config.yaml
cutout: 0.4
encoder_shared_expert: false
encoder_layers: 12
encoder_positions: "learned"
text_encoder_fused_qkv: false
residual_init: "none"
adamw_lr_other_params: 0.0022
epochs: 2.5
Rows from block 6 of the text encoder of a small contrastive image-text model, named by matrix and row number. Rows with one number belong to one neuron. Each number is 128 + 32 x the weight over its row's rms, rounded and kept within 0 to 255. All counts start at 0. Numbers have three digits each.
After each neuron's rows are labels from the 100 texts, of 14976, where the neuron reaches its highest value: "fires on" is the input token at the peak. Only what is clearly more common there than usual is listed. The data: regions of photos with short descriptions (Visual Genome). In brackets: how many of the 100, against the usual share in percent.
# fc1: MLP up (text_encoder.blocks.6.mlp.fc1.weight, 960x320), inputs 107-213
# fc2: MLP down (text_encoder.blocks.6.mlp.fc2.weight, 320x960, transposed), outputs 107-213

fc1.441:135140098132082113122147108183177137128118175139169107106147191138114080065145105146102107191171107115117123173089104037138165129129102173162118163130133106121109127101116157096095129089164094121068104120180147172144182181140072098114115099127150114087188137138126148103101130133158118112118191095084123137166108127062161
fc2.441:089153154145093119103102060181135118072178107115158130124122193118091143135129171127154108166159106155159136148140143064130117132172157159142107157177014131104179165086145132108109109125141119137110125109173140178101129124138151138149151112137127151109184121102082151109101139125181077125137166138109137117143095125105121
fires on: "a" (96 vs 5.7)

fc1.327:112068115170136128124156117147089129097155104111150096156098102140127151109136161132127113139106120123157159100128163113116151079127084139147113183127191160198139131115104173146122173180110106194142103144106162098127155086121160166154082096174149137054113124089143108103137149102146136158155116118208157201093116151121156
fc2.327:134128184120098156043190082138123182127073172168212139075097152149097170100144084143129161217093128069092079140126113028103155146146148089130146166142097135121146102112111144122108099107154096119130138097158117100132142088123101049156098080153135131083146174133056165099140165106145131135159166134116120116145141110116065
fires on: "blue" (66 vs 0.7); "color" (8 vs 0.1)

fc1.681:143085118104176109170130114129135099111110136161158162114179121146179198120161153174146142115127105106111150136085095158113140069078108139114107091158064138082109132038129128159106135180151097111128163109088155169117110126093138139099116064139151074126204127100152189077122128161163153129108115087112133141156056146143135
fc2.681:087104143162142114091115103130187156138098134133102129113122164178141170095139143130158040101083141153069134116119109169132079183120155102108091122119124173137080142148150056145147169146157129155130140156135140057074105116148104109127204147104102082127119142093119075169141139173128174074170135085145160148092152128155079
fires on: "orange" (88 vs 0.2)

fc1.680:160119131108107092133119115136185116098171144112199127164136113170126140115103171104140132100168171197166132119133124153147077153094099086091035147201188156146123113163163109117059164108175109163105121116123152123140180103106121073110157123128132184112148106119091087095120178081105160065167148077106084160173141112162142
fc2.680:094121146156119174116184090124166136090111139158126148130084124153069107155111075164148193142111118137103132111087077126123137128094173149100140157124127119169121123135124146135122071112124088122161128097095082124116073151085160105101108169160117165148150157172060143078087140112149194173135152144107164128089149085104085
fires on: "blue" (37 vs 0.7); "<end>" (36 vs 13.8); "sky" (16 vs 0.2)

fc1.543:169133092069075140131148168169158107144132099096162090103133159122170143105112099150103150135116139166067113142159077118173135114075138150156107143112061185202147127128108138122124149153060109092119115132143100140108119144093075116133105170163122182149151141124154144136156147098134117151093043100128142180090164098106090
fc2.543:115153147107111142066166155157125171091099106126186078130106165105109124122083099123161109170057125083112132053127105089131159135107129112073129107120130175158125160127099158090106052136177124113132146155130120091110115129042128120130133057141127173146151145154136197158148084129189057112140147114167114097071109143126085
fires on: "blue" (42 vs 0.7); "jeans" (7 vs 0.1)

fc1.2:182175138151112122184139138108158135117137184149141091047157156155180164122151159135213112132166132060135092089179125163139158151143115146163178122174149132103073102191134092086152079164143087136106091148121118139148105171134142125116116105091080134188138119091114205091146136178130124084126196093062107148107119127170053
fc2.2:116091159101117083105071130056111153189127163176074165122068171115134111151045111128123128083178166117128128139073105106136144160123174187149098159151083177104141162115164112138104086182085119139147109096097107108128076092107164145131178063169186137163144110113130111113115111140156155094102123163113177193138150122120080
fires on: "orange" (78 vs 0.2)

fc1.462:122152127117141152155094106147138110125102202185138189153116119144127131134107122143141157149166122127135176163165146145107126135067160136147116152182167146083114100116079057110142101154171134148129179159132177145099082123167122150078125142060135134153084086207106143187096141101143199170124141154124177104091134145111098
fc2.462:148110150128142128163109192133105125132150151121123120074191152119130162145084131118115136098150161107051167115114116177172114117117094080132143090096095136098119130120117157090173116166100117121085113105134030071116049125162115069126081135095110118131151106164126132111092125150177148150188104189133075107087101135119113
fires on: "blue" (41 vs 0.7); "<end>" (31 vs 13.8); "shirt" (7 vs 0.4)

fc1.87:135125183108120084105101120161128133142135153146088151148123080187104155168123138119139162103167177130129102154120170122087119130195144152068152127149129182140085153141106101113092143186162077136156174139113157160094185134163135144117147149151147124143131102129104130151108055142093083148152084120110155189081077087125140
fc2.87:114133141124102147138188094128095075078134107156088110203105135091130114126090088226120113163118128159090163130110072163164126144120138129106124146108107163132136175122172128073181139183136092118099111109166100087205087163074120099138111120113125230128118133184088136134073130120128124148147089156067116132113161111096171
fires on: "blue" (78 vs 0.7)

fc1.217:064175172126129140123148159120155144145092154175111073169158119162087113148146162180158145087178106176121111146106121156113147106127147176105175152123079070056145151118155075092103120233137139133123100104117129147142094131188191080101115137187130152155138127164147142084132145100165158209064186127193113132144127095129121
fc2.217:131111083112114147128179108118127095140114177156137118216104147125126018128150116142168176162152100123040131099114091145133158147146102150098097150148081045086102108096190083156122174203203091126066047136149148171119119144111129193128065118124110093139195170110048098127137126130137152064125131110161163156123163194127155
fires on: "<end>" (39 vs 13.8); "shirt" (31 vs 0.4); "shorts" (8 vs 0.1)

fc1.428:128096130123152109073188130144131141109124115111126152097096147133087070149105107148183122124047184126081118136163098129177154113102145128117162149092130158106052170121134128165095149126069086138130102138091119123134137117096106178147197189113107115145054113159129165160092082139102113164134123141125152097149153082140136
fc2.428:135140139106143152210085133139078113078179137093122154104121122134155162140098137111134128130132156116099133142103118131163096118125155081113079167125135145124185105142126108132108075181103138120146208117145214131063137178149103119069094066129117087120121089086073115160149118109083117098126185110138084091156126164144122
fires on: "yellow" (89 vs 0.3)

fc1.34:161089101182100105139108105132125115128088109146070110150173180094180159090125177107086143182132117192150133103105119124143086174111145147032062116109089178112132134142059138092125111112131139132131173061138144153118104136165124149141157110161179151104142091087140149182168155074165125062170092188139155128106158139113113
fc2.34:042170089135157146103178158081133122098130125081085098167068120071127132161103163168126164034095140186021106175147125126110204112145091103172164116155097132182145170124110165172147156107101062114140096119096083122138176107120155212137183137166100113121127077102131111065113070190116092130149111142108164103109112136151128
fires on: "fruit" (11 vs 0); "tracks" (7 vs 0.1)

fc1.134:158103163163114067036125085054107149147132152101105129122149124111077179108084171131132115122118202126123110140127166152144134108184147142113142092161121105126091128095102158139156140158102162119114109137111146136118120119130142195122198197110161104139138132096107123129147100122150152083154059165145119096173166109096178
fc2.134:119120028088147140217125157065154135074150112136075130150136089111160151142138170090118128088117091155137131145169117165137098137116086096108105126122118175139147128149159111126113154119125103190118159129153145152140112158151142165081119098141124121114124099129098089029142158117086110137132156160093110153104126119152111
fires on: "fruit" (10 vs 0); "carrot" (7 vs 0)

fc1.284:056140064122136146090114128155124149160115172112135221136160114184091089159136102129110090138086151113115148163071112116155121144131143149131076105098154152122205099137132090065087136062166145151093189120191220125130090107164114153191121040106135118181136124152141189127104159118078155124086122105202116114153129115125108
fc2.284:219120176141096210082157127159140158083145151102151072190097148089102181095134140118101132122163123097141128090120165116129169088151168126147087109116128084104156138098097127113108140141148155111154136123140147137078149145089131129160134169104138134119185124108087168109105115135125085148124140111084134092146124145059152
fires on: "a" (76 vs 5.7); "are" (7 vs 0.4)

fc1.127:153108195128123146115177176129110128133099128155177081106100188116159157100119120124118155118157092149133123072110159112107096105126129127180155118136132136157137133119135089137107146129092136182147145170087051098177142138050115124171106119147162111133163156115100085096163131043193136118089154183108134136089122120153139
fc2.127:088191090101107100169107115137125124138105127161043177104089086084104143135076167164131110114192133130107139122126162150129105187107138090096123107176144127159167125114189049091113136140118128080118084124172109134132174107088117060097104165139094125116098131134150136182087077168118126097094105092162132121205145154145157
fires on: "dog" (9 vs 0.2); "bun" (8 vs 0)

fc1.206:154101138172097152142128118125170138158081131188122113112109135149049109133152120146102138135098135213135115093154144093152099118125213097109107108113105185145125154114133114152106136079077101161125109073133132151133118128127198184174147099172115149171172135153151195140139129148128140162145086184060167039162104090109117
fc2.206:121101068105116108172163136114141139137148118091149159143139116099150105123104178128144089084148096145115116189138113114127108150108088134081159169154127149110149105144095128137116139148141116159090125093144128116114177161124030158040150132092157150136123138124021084145167059151104088132073160111072126116074162133093119
fires on: "yellow" (98 vs 0.3)

fc1.475:143161092159117166100118130129106124162110175116087222189130090144120093129132055164136129130054142106113138111141134065141154152126127097152143148076106154123110156125130163099118127134129112118139098093108171093092095199081120177097145140111117086115066123099131146166117126130085114151110159117156153085125138139162057
fc2.475:104183130105136084124127144139101094116061111175138128105121056205089131111152080136146166101122106135127126086112100157119177146072098139144148113114113095192128149104122110124116144182071146088158108160176161122136117128143085105157100161113129145074141164089184144093070136103090131130152075144150115178109162093148122
fires on: "<end>" (60 vs 13.8); "bus" (9 vs 0.2)

fc1.141:115132133101074126146113129134138140139117176141177095129110179164150163144090127108154178129123120162117152190127162114171059134125123105137114124096183081131087184156141100162108107134076100121150094177148089149077093148192143066083150176148121109110116134139135104150088089180101076133105110146156173127130144181143118
fc2.141:096148120164141114109156152131076114132098084151134113049111116171081089142062134124178124147174127102132139138132178131088170128114124187121140098146064098159098137099188112161082178067129134167127145090120105161157113119050182083144051094098129119050113163131208115084085182138197167120134104080139158108132147115128175
fires on: "blue" (16 vs 0.7); "kite" (15 vs 0.1); "purple" (9 vs 0.1); "flag" (7 vs 0)

fc1.288:133119152087097160076121135156103095095164137151133114128093134088150125126087155076138233129149055170136112134097177092087139127117096109119117079125193110161136166142145147131117091132138130178123098136142169183162125154149097173183099165111145131128138080153124109088186135206145161097121079129150123083153128142069203
fc2.288:161131121129165092121155094155088172110135167108130176088194167084105097103122098112117096150088141096113153168095129064227130118076125166157137127108198062105131125097122101144124131142147168142132100090168175172135178121117103170129115154081122092108197105105083160133175145117064131101087098129117126126166177163151121
fires on: "pink" (38 vs 0.1); "<end>" (31 vs 13.8); "red" (11 vs 0.6)

fc1.167:100105104134114140096110119165148137138097102103144139095124168079122115084139097139097094128000080210114135153160150074129143135109137141120084082137074098130075142186124158046114120073074113122129156158112193111106126106086139126146137163100101094114077093120118160125103119184079133173151157101127122121127187125119131
fc2.167:114139091058114147102180125128092153130179151103124150143145116070103180096154135143132159147143197175122123175128118130135168077130141098131132155146150098164130180129181148127145143140121129092185129166176073148078104115171121110071186146110080146141163124074148114111135098162073135111094146118083093051106105118128181
fires on: "grass" (51 vs 0.2); "field" (14 vs 0.1)

fc1.91:152091123156155132144094160138194140158176127130051104079139103178118114128082160152146093166130127090128090077144111141138153151112100137057109132138140136127204133107146104163131114119165129058176155147092103092136133088125141170176150085069139172098180059130110112142165136116129183146115145115114111113096105149101134
fc2.91:099146136097138057159130152094156149163151163168110151198126202106127109075134087140166161130160123140135134125149143147177120143129125133162096121090122147129110065131178122120128105121157117158106086103175074173127143119092105094123152100092138181165145150118075063147129131086201096142119192129140170090145110140143122
fires on: "wave" (14 vs 0); "surfer" (13 vs 0); "water" (9 vs 0.2)

fc1.609:124172121136142067128150127108142101128090167192101114105141125192184099095154143090169081103055137121153167062102101126141142127094087094111149126128131203098113172159102092098124192132099131065086149109069089157135130102116105138080126126083135121168141102101169221105184169150131073094136145133116156171120067157161074
fc2.609:140147167158118188084144080126103070148130144125130125107114153149128155172126145098095145135105140131160118094149088118190217112129102164142117108173127088049107169160149173138156127114138138132119086103168108163136152138129146093177106133146115121122087103135120174070140144140121151175107109177156100155134110124111114
fires on: "orange" (62 vs 0.2)

fc1.44:167136143145090085106125141129136095158116132121140122130101142144119099106180137085056183134115093127171119211087099123139124134089152068181116162114101133120148124076183082143099177122161121095175047107130162096149080139126161097132137026111104119087183159148133117109102157153089180137099110202173077101171105143080129
fc2.44:097105154151157182120187125116125106148123105119179133121099136116102141151196127171160058151153110132135116113123160085177152129134169149118144078146089083082135158150158123095117076127139125182119094138132124135135170143138096180078095148137147206155148122063161089160140163114140136105107159117105193161161196138139088
fires on: "snow" (86 vs 0.2)

fc1.709:135199098106076153181059163161121098097124117115168165112134161139140125153127132160101039098115117109075145144171125135111099144152150094132091111161158110112111149172098155113147073150143151106135157093114156109151107149113138113106037125174153107172150152087142113076161108136153085145067128140143139161090122146139122
fc2.709:097184119067101156079108114101128089177125179130074159176131103132072117151172132146104158134141136141090119081148158120134159168130148111074132103122145093128131139155120093136141127233176138168163119159126147093113109121065153136116091141117098145102146125106144089158133068129124162140150057086116120164094175114159112
fires on: "<end>" (65 vs 13.8); "black" (8 vs 1)

fc1.147:150092099200133104133168113079150130147080201144129127149141118141075090113119154108146140148085158163111135079127097130125105162125152076079155097102119195126137136085130194120119155117091086162124090109154173144115114126140152193191177113168097167153110126114160158147151116135140098109149077125116174089133120089053156
fc2.147:123159127127120140207121151168139136089155091089074134115130114112147192100153201143174138085144138119130141209125156135155148115125064138105127131136065170158147156106115104152116105150123116178164159073094097141129133181126068153055082170111180104137125121122102107126141028107133128147066180145128148150072121170101091
fires on: "floor" (21 vs 0.1); "tracks" (10 vs 0.1); "yellow" (10 vs 0.3); "gravel" (8 vs 0)

fc1.8:091090043107087074125168106148129107090135100114153142132110155106187083148080099168156086137161083160112130073125106120151152168118146122104073144089148219132156100113145115108097156096105161136083163061106156154157093146133108146136166102152088192104202119125138179082114138092152106123159081156120141077081117120151096
fc2.8:114160117091108194091112152127135135143135135093085120142122062097073205153159154131166132062069115134115134161119183089149120115142110096136129055148135053102133125106121098159147135170089146117149154127127069205130157107137116205130097157141125080161142146173111084177135062150039142133107150142069187097146164107126173
fires on: "of" (51 vs 2.1)

fc1.583:157117141128183140112146153151135102109165154113114138111104124149164138134111155134137153138116168152112192155120143109156176162134115159177136081138152164132175103111164098084138188064074131114164121066110130098056122110044149123072127085126151065131126169100064136119097118135192143143131101120079188149147119121101153
fc2.583:115173110126091096124149111085126182096126079187105112127114111119149141105132095127148137113122147060122133122118114111217080155146143140069159112101126095172143108164125149140132129149129133127058131145147098092157074096146055103147168205179140154105150165044178083169121143116199109115133124113156176119125151100114157
fires on: "<end>" (65 vs 13.8)

fc1.541:129107112169140074137128132124131129130167148130090155127151161131075123168150200131145112166180126134137088136171111140102127078124065161168113148122127134119196145113177175161119114093124126150171152156140157163168098136153161042078158089128137129187106107101168126170136131077115163198145103126141115116126112117097192
fc2.541:180106090121087095175103131133190118116110117062133137167104105092123134150145141152111134173167169139157131134153079056128165204189078164101128140097070103090134083120083126118153114120176139174094134100119145152133150135140144150160100121046071147102137168168108124159140142137126114140152123090100110152099149140143128
fires on: "snow" (77 vs 0.2)

fc1.290:141108092123122206169108118158104120105090103165176045136097113108119131087152094142098151158060120152112115062156161091160193145092127124140104099167173197148145051085104129137108120094129119138097147080145135087111125149173158140173134117191132154098181075076134124196149161131112145125144140143090133102116129140138133
fc2.290:086164182119124071131147150090108166153145136114055102072135093138105133170154120106097168147116159154117147182106160130113051171163122124085131110157061106139150145146170097172133106116103128126096092215142139135116178100118060148154174148082107072095044162129161109112147104144104096175094122136093187094132144139126142
fires on: "blue" (21 vs 0.7); "yellow" (11 vs 0.3); "banana" (8 vs 0)

fc1.306:100188188081072055126078129097145135083182142117146145132105074075094143131099103152120135083142172141151100118142126102121067116188087114144093097135189108143142167149109158107127129089164133093214117147130106171144143095131178133110173097152106157092149128092109136130117118145078126147164118120037188103116107137145126
fc2.306:145091162063132143125123169119119084105144100144122160145145118128050072078216117185098052133103119143105180113056105135152098083133170121152148147129054126105081170085144130126169162115159103115107118182142051121095144124101218113181086122132073142100138194122058166112128179126114108175134108127145142072166115102072093
fires on: "and" (44 vs 1)

fc1.649:127074181070123085125131156172129129139120136085118120084114130137136127160145126109175134138178123130123147132154130169063138134029094124158128100133140124132120074129150126110085080091134153114085130119102105087136115141135127081198173128164131107132153167129156143119206124151141119129100134147149149093102102125110153
fc2.649:108086105156084094152126159149086121153108090144140101102141094109164121162083170097122123069131140123174148137135086189154131154104056196113099172104116159111111151124149153127142174082112186149110142086102101116205075122124123199117155123180142149094113129143101082109170179130109133136143144148089173163150154064111119
fires on: "pink" (79 vs 0.1)

fc1.558:115169132132200131069177134157113182103144133028138137093094144174122101152107163116177090076156170116147040172210131155173161124120069148092182087111010109143099135118159136144115117106096056143104074123116119116135138136117071133099146186124077133178098133059180113123136099153127097150143121078139153076134175146091126
fc2.558:098127109094115173177088154148150146136179107170123116133165095140130110095111133164126127110097095129136173110101160127115074188088087086135093160128176130133164103137143081064142099179100165182093169152131160093100100130151133162128103117114129104141074114180134145087094124110090097101098107160144096145133049186149127
fires on: "pink" (71 vs 0.1)

fc1.186:180103162138104154161133098097120085057147140162166114103106097136131119107163104159163170131062155110126154084150101117180148156072138067144125134141148169171158139120110152208058184069147146194126107123134156140089095140133163133161130140085112145083153137154111102125105181113128131167079136114092185139125118069141157
fc2.186:118062082153125057168162078136106137157190157070141117112152123183136132126130124117107082169152118104094148170097111142129102127127111167158111169107183156124142175109162113109129097095147192119166145113153109097103174137151093118092155110149143149106112130142083120141150136128134178190162141106112147146109160153123117
fires on: "<end>" (35 vs 13.8); "yellow" (16 vs 0.3); "street" (13 vs 0.2)

fc1.156:132079105106105159213081115100146072089122131171137077142118160075133157144146119148129126176102114153138203057104128131121088184149140116150031143178181161136116077115132135108108156131145125143122172153126105107144102149150184129156085058137139158099177089129076175132146170100122128060075094166105134128085112136132146
fc2.156:139166129169131081112132112109089142133114133036130168156180122144159131116192135104112122096159130120115092192128189123135156087105145096147179141148117119126124149136123168109122133066099089115108105136090092123141183117169086127120211123102163109089135166142103044139150142124152164154111162100039159118154141044122132
fires on: "shiny" (17 vs 0); "phone" (13 vs 0.1); "serving" (7 vs 0)

fc1.396:072146123113104118089148115159157113103158122100142152112159172128095129104097121143150101123182084101126170173133177033126119126156099128164109179184114060064173118094123134102076121114199145120117118111205152156100138142101133140200133140111141104072164143149137146086128114133154072145152177125107081114149116153107190
fc2.396:125180143109120146094134121117136110098151133112136135145126178101121157121129116130117089144179095128156170121135158064114146133154126151167096097134094083114188089110121119068106101115150135123104146156176140166105147142154150118166123138134117088083190139151117182107105167144153090133136195107130108075168082108120161
fires on: "a" (90 vs 5.7)

fc1.735:162155099088158144192110094182096044105148126157146103125124144170139152154173114119159158158117148183152130099144120075153127145068091128098097106173122093183129112107142161139080149061110123157079128127113080123105106115209139102152106118156111165134173096138104135128168136141100130113093109117054203092109109109133112
fc2.735:115122086095123112111113140103145163162120151045176134134159110118120109127109146152088080119147128095090114167106165107146151171148129095159151162138173106118143150129125122183108185073101129131128147152145121100141162137127075162119175120148170083123108152130080055168147244128139112154120115072151122134134137103129111
fires on: "pizza" (38 vs 0.1); "yellow" (11 vs 0.3)

fc1.348:079159177151155105097152105133086113107120121144140123120178142094155128122131191115106066100139132117130105195089141128145108139151117151185107159153130102138125048100083142169117111138146138169152150148101158145115183127151165164156133119177121187156146094101079154107156187113068164129112099067166147115160137124137149
fc2.348:134139055103107144038090152105075143139106092160080162129131090112152143118112159115153130142092140121106142154106122073166085110167160111157143122061129158091121117131099121127069128127136138161095151158141122078153198127148140085114075139138137140137100139194111150158113112134086091122066082083090154059050130137120100
fires on: "snow" (52 vs 0.2); "<end>" (29 vs 13.8)

fc1.540:121136135165149175124042139124121147136096133097084190171136098173194167132119198103041088115150177105134153122156152133103144112121139151179120140122089173159137116112158105132075116141156131130094177139148129160194174130167112097145137094139129112136120105128140103125181105055160165157088159095197028185112143112088119
fc2.540:102128090132089071087189124147066157078166112103069142155096139127146157142114187136166143118092189103173114171186145148139147146119175185099116161124113123143128119126071146112144139102146150128185189078130128136111154163091129127087160151164186165143111117136167152122139090138091096117143140158140121091168185104127118
fires on: "pizza" (59 vs 0.1)

fc1.746:137153133145054117137159160130105094145196172177175177132100132148126103174177137150156144162131155115073140130124102107140116136109131117096121150057113121121110162148139135149161146159107186138138115109166111144144117124145137120127141152152120147169140122124153077181198137157115140132134123148159078135161153144093145
fc2.746:055095156147148093138155078131076156044130128116083086103115114142070120133096139049129130125172144159137114152074084098122132160122100143134150191081152120100092159046144147069093163117085143115109092083113131116107175077134139147173113145166176147123166147186153157139123063124148112117137155148109060127088104053122129
fires on: "orange" (65 vs 0.2); "yellow" (23 vs 0.3)

fc1.364:173092110165112106170117122093159104089145106233141105143107168102136181128132127138179132144157153179134136061138086130088071177088118087148118158081165203144172122120101168111097126104113141109112130167123095120146142129161210107152176137115127152088094082090115120175077136176115060093155106130141166082117090169132101
fc2.364:121150120106091164145200113130182111155164166026089108089159085113105129133088145142126103113131130071073142219144106140143166131196155166176144117117046136139100149117146132162070131092077156182117135103077115104091118128141090144034137172138112136126112085125163128079171039128106143180105142162131118138132086100120161
fires on: "<end>" (39 vs 13.8); "yellow" (13 vs 0.3); "blanket" (7 vs 0)

fc1.708:131141135120152133140097094122111131134131185152155163058082125133111150065173119112148144090128156104125179132123159075117126116123177163169131178113105082111162111095178126135076090124189089138147121114198142163160142123113142124125118160082131137106114127115113146058190143115128176122167149102128075159112147108156093
fc2.708:125142174104146175122119103164123136121148132137109125145137138082144124152116103088115099139249109107147147142074151119097124121076108121198122117141114160124172128138122162133136079139117161122155100116102130181108144126149115116198135113134169119149126143100087151131156166151172176157062177148079132132111063144053155
fires on: "a" (70 vs 5.7); "an" (13 vs 0.3)

fc1.174:144087120149114124082118068070167087173125110171098135093125091131080127101144107137126154124094132151091149102073101134119162135132188077118155132087114172117128141118141140154144071142123076138159164115110117151127152112156104095145179127156143115117121131111113165174122144144084103140144146167105165102146058098156088
fc2.174:119140133105126161174204147150085141059140140119191143074178161151097178177146121125173130214194168171066130186127125092172150158130133176167148128112165127136120174152100129185074096112076166154108136137109137115127132113066100113106086158131121150111097093108120139172159102109127144142116142159157119109145171135093141
fires on: "and" (42 vs 1)

fc1.357:113132143152159142118115175163125121176082104091145064156132109137117126169080137143136142123154086135133158091180130137106125115137183181109117160116161173138140165123174164104027129127128105163069088088121100140108115113172071139170109204084125196104105111127152153150135161198074069086100126106127114081128093078108108
fc2.357:154116175118087078128126168182101117156152133115090098152147108129113098121145121115054087082178056185122128131149075118132132129151126105133125121172120159176099167082110085105101084180184127110111104107094111121134073147140109123157134112147092133103190143109177094115086130145155106170188111162114154127041126114046195
fires on: "pink" (33 vs 0.1); "of" (14 vs 2.1)

fc1.673:103108155163112095070171121100153228184119100156062137134139106152062155131086153127098154119130134134090098116095154159135096087142118112108157152067121141095133162115101159128129096141094097161125098158152103154136174110101108145144239101138134123129087148118158115167095053151135137151185142174153137115152145085109164
fc2.673:143123113133128104238088124099128092093125144122122144121115121137156142167129196131169177136141180155108148125137090082109095159157153150138166144119061185171101096158138204141085141073140169143113171074125164125163032158104126140117047137059123168097134064124173163102166180138126099116108124178170119147116159164136115
fires on: "floor" (16 vs 0.1); "is" (14 vs 2.4); "of" (7 vs 2.1)

fc1.395:145119087135119181057147082136081083054146094116108098126179160172107160169091132113128128158137128078094141126120117136145073171071122119136121099091087098117136127108176119116153139201141148117167124139126153159126083144101091117118095071136086140131157135166096150092099102122110179104122063107117104133094150127164108
fc2.395:084124076144128101120161101163152152122132110116120100093104149135116151110090171181117076134097103170083121158123156116172104148092155191091181177167109110133152170097130120091160143058121130102090160150077082175150114093132173120105093146168182095138088152114127143115199166119156084070108150132086106138072184089152159
fires on: "orange" (99 vs 0.2)

fc1.544:132151100092138125126129149120113142090077176144155155173117080114151073147182132120150116133068080158104108181103214153104125114066102082141133175129175128167116148151138110142123171153109162091148119094172178154172133117091133119197124145069101092174138146123156147154119123127122154142108123110192137120182067115139137
fc2.544:148160133087124112106182129150129146120159137149171135122138130197104076117134094097103079123105133148118151100179161155127169114120123121165113134101194147137148169128142061134116076118162139140125173134101169219132172135119123122071133085157090097158123118061136125155113094054061195126155148146145102142136127081132112
fires on: "<end>" (41 vs 13.8); "sign" (16 vs 0.3)

fc1.455:161122142149110156093198168126125161172133130075153128099147180092135113168120091117153146171094152171137126169198093091161190108159172069095136091125146127077117185095140128113187114089103049108092146090176020169131070124141094094100115081167083142151093172105081077191144140152113144153120137076174116085138099120119130
fc2.455:113137155087122078127124157129140143134136107152137127148151108179186099048086124149108079094126128110067125077139080149117126162136082093184132133103165120141130119172123143105145115132098150119117125114122148090187166098127137150097099120137167099126103119086131122149066122099083157155137120091166119097112094136175173
fires on: "and" (64 vs 1)

fc1.334:144101126105148128108131132107092142089090144122100133136111118150146128121045160122147102082136122157111114111173103121186101166122175151082110111092113171114090165163138142140081144096108116154074160135124103146132164120050123164100175197124143150126079107122152154125143065132096054108125107105115165051091168080121138
fc2.334:115096093089136087178111138127126158129140131085101130190177123099112154114117212160174123066100123144097143138145150100090073179140085119184154144120094160130119077079105155091127093141080133165136153140138209088098146183207093172116055085084153072146122138125164110077130093105104151130129171136098076155122098151127121
fires on: "floor" (29 vs 0.1); "of" (8 vs 2.1)

fc1.180:123197171072068126139124150188129099126176132103133134116153181104099176099099109119084131107149114134130155095165162176071148119161084133106147107139130127133135189089071142200111091136162098127107101135115132125018126111061114145169064115093093155155147158152132155161141082121144068077222043082097118136129122108178118
fc2.180:104125128121121105123095077078161146095093129159110115149156156092077161142149170113120193153140113170169129128153168070131142092165189103150089133103179124095136137094184097175122177183155099182073131173159143162054152133086120108118111145123065149110154146138136182084147169130087125082144104108126140089168080134167151
fires on: "and" (38 vs 1); "black" (8 vs 1)

fc1.261:175110057056145133156080148162091104129103153133117136106134113124094110138166092086148098094145118098129110135135133185193094147123099129121104118158180126134112150113127079107147103090156153130149137169121095128142057122146088154132044114183225176089120127135168117093086175109155127088102125114139136142075108128175097
fc2.261:064133113145142121165137139101137110110105094120113178172160100132150175142115139115103095120082124091125110132114152115110124142167137102124123114090153100165100103163133149008153126132132168109092131068136143189120152126184129158162152097125154123145138123142075124148191126137145167161157142159076101157111075125064087
fires on: "pink" (50 vs 0.1); "flag" (9 vs 0)

fc1.7:155139109110149199197115109167139060107130141145182123125148134126161150094085098119157150164145171176154141089127094104152115194129145116100079137105115203115118056122123116106088148081104158125097149144140124135098164140177120148074111143179083178090188074078137175159183132071134106090099065077071198107133152130101097
fc2.7:079112115055098123083128113117164140148119090036094054166158175116101152146176120135113071129115135094048122160136211153100066101106064083201184100130159091132144158136100091160119102172114134170128092205116099113153133103132113144150129138093143089114124103131095091133128143167105128179150184142131114145139123123118179
fires on: "of" (10 vs 2.1); "melted" (7 vs 0)

fc1.270:150117174173154080103127109153127140142074122094139147133139097181077163098141189147107057111123088109108096111142098133154129181161158128108129098135108042103130142153121106120131108111144139150165132137122099157187099123123105130114156199134132120165125127164126200136189132116194118159092101113094119113109119159064120
fc2.270:126190096105164201123130135076113089152118221129111176144167120124101158155100074079143105132089132092106121113066152161144165037121082110114120136116152153107132115070084107226104153106121115156112187092079145158146115148156131113135103151114147050110090069105153139106169116139116107118135078149169097080104112162136086
fires on: "snow" (28 vs 0.2); "cabinets" (9 vs 0); "trees" (7 vs 0.2)

fc1.195:140102085119129123103124098101174060126164161121187196149129141108118164169192137166159092086128131210178110117125172204056123162178214130117090120140096217132142092093133129122138193126063170126138095102095141098139098142143132123132130173138118131137175122160034185100149145153181122087145094099114133133107126070110123
fc2.195:097138149111140127129130131079160110130122081039111115144126138149184134114139152138139158109125092112152149155182171136157114095096083132123091053120142063100117197118115088154119080116085109109123137108137112133098138058121146166077125111136113112094108160144130102138148023131093180134133150158146136101129146100130160
fires on: "of" (37 vs 2.1)

fc1.674:112124041158154040071181109084100116137160149172065117158167111127094181106117129103154078121125126187120112135124122138134076139122171178088144077121075176110121156158113155129123120156109073163109136112117118150082106104152107141148170115198135182093130106105136141138177086113142122121132105128131154089137114092114081
fc2.674:125134106104111112129135121097148163085109159104057137117141132112159113140097215123114178082131122116082121161119143111164138105181080096183155160114154122193114201117084158089142175107095163151131146102120122144127143153046130096082073148106163065139129098155107123101138102104163139081146157165159133186082143152182098
fires on: "orange" (76 vs 0.2)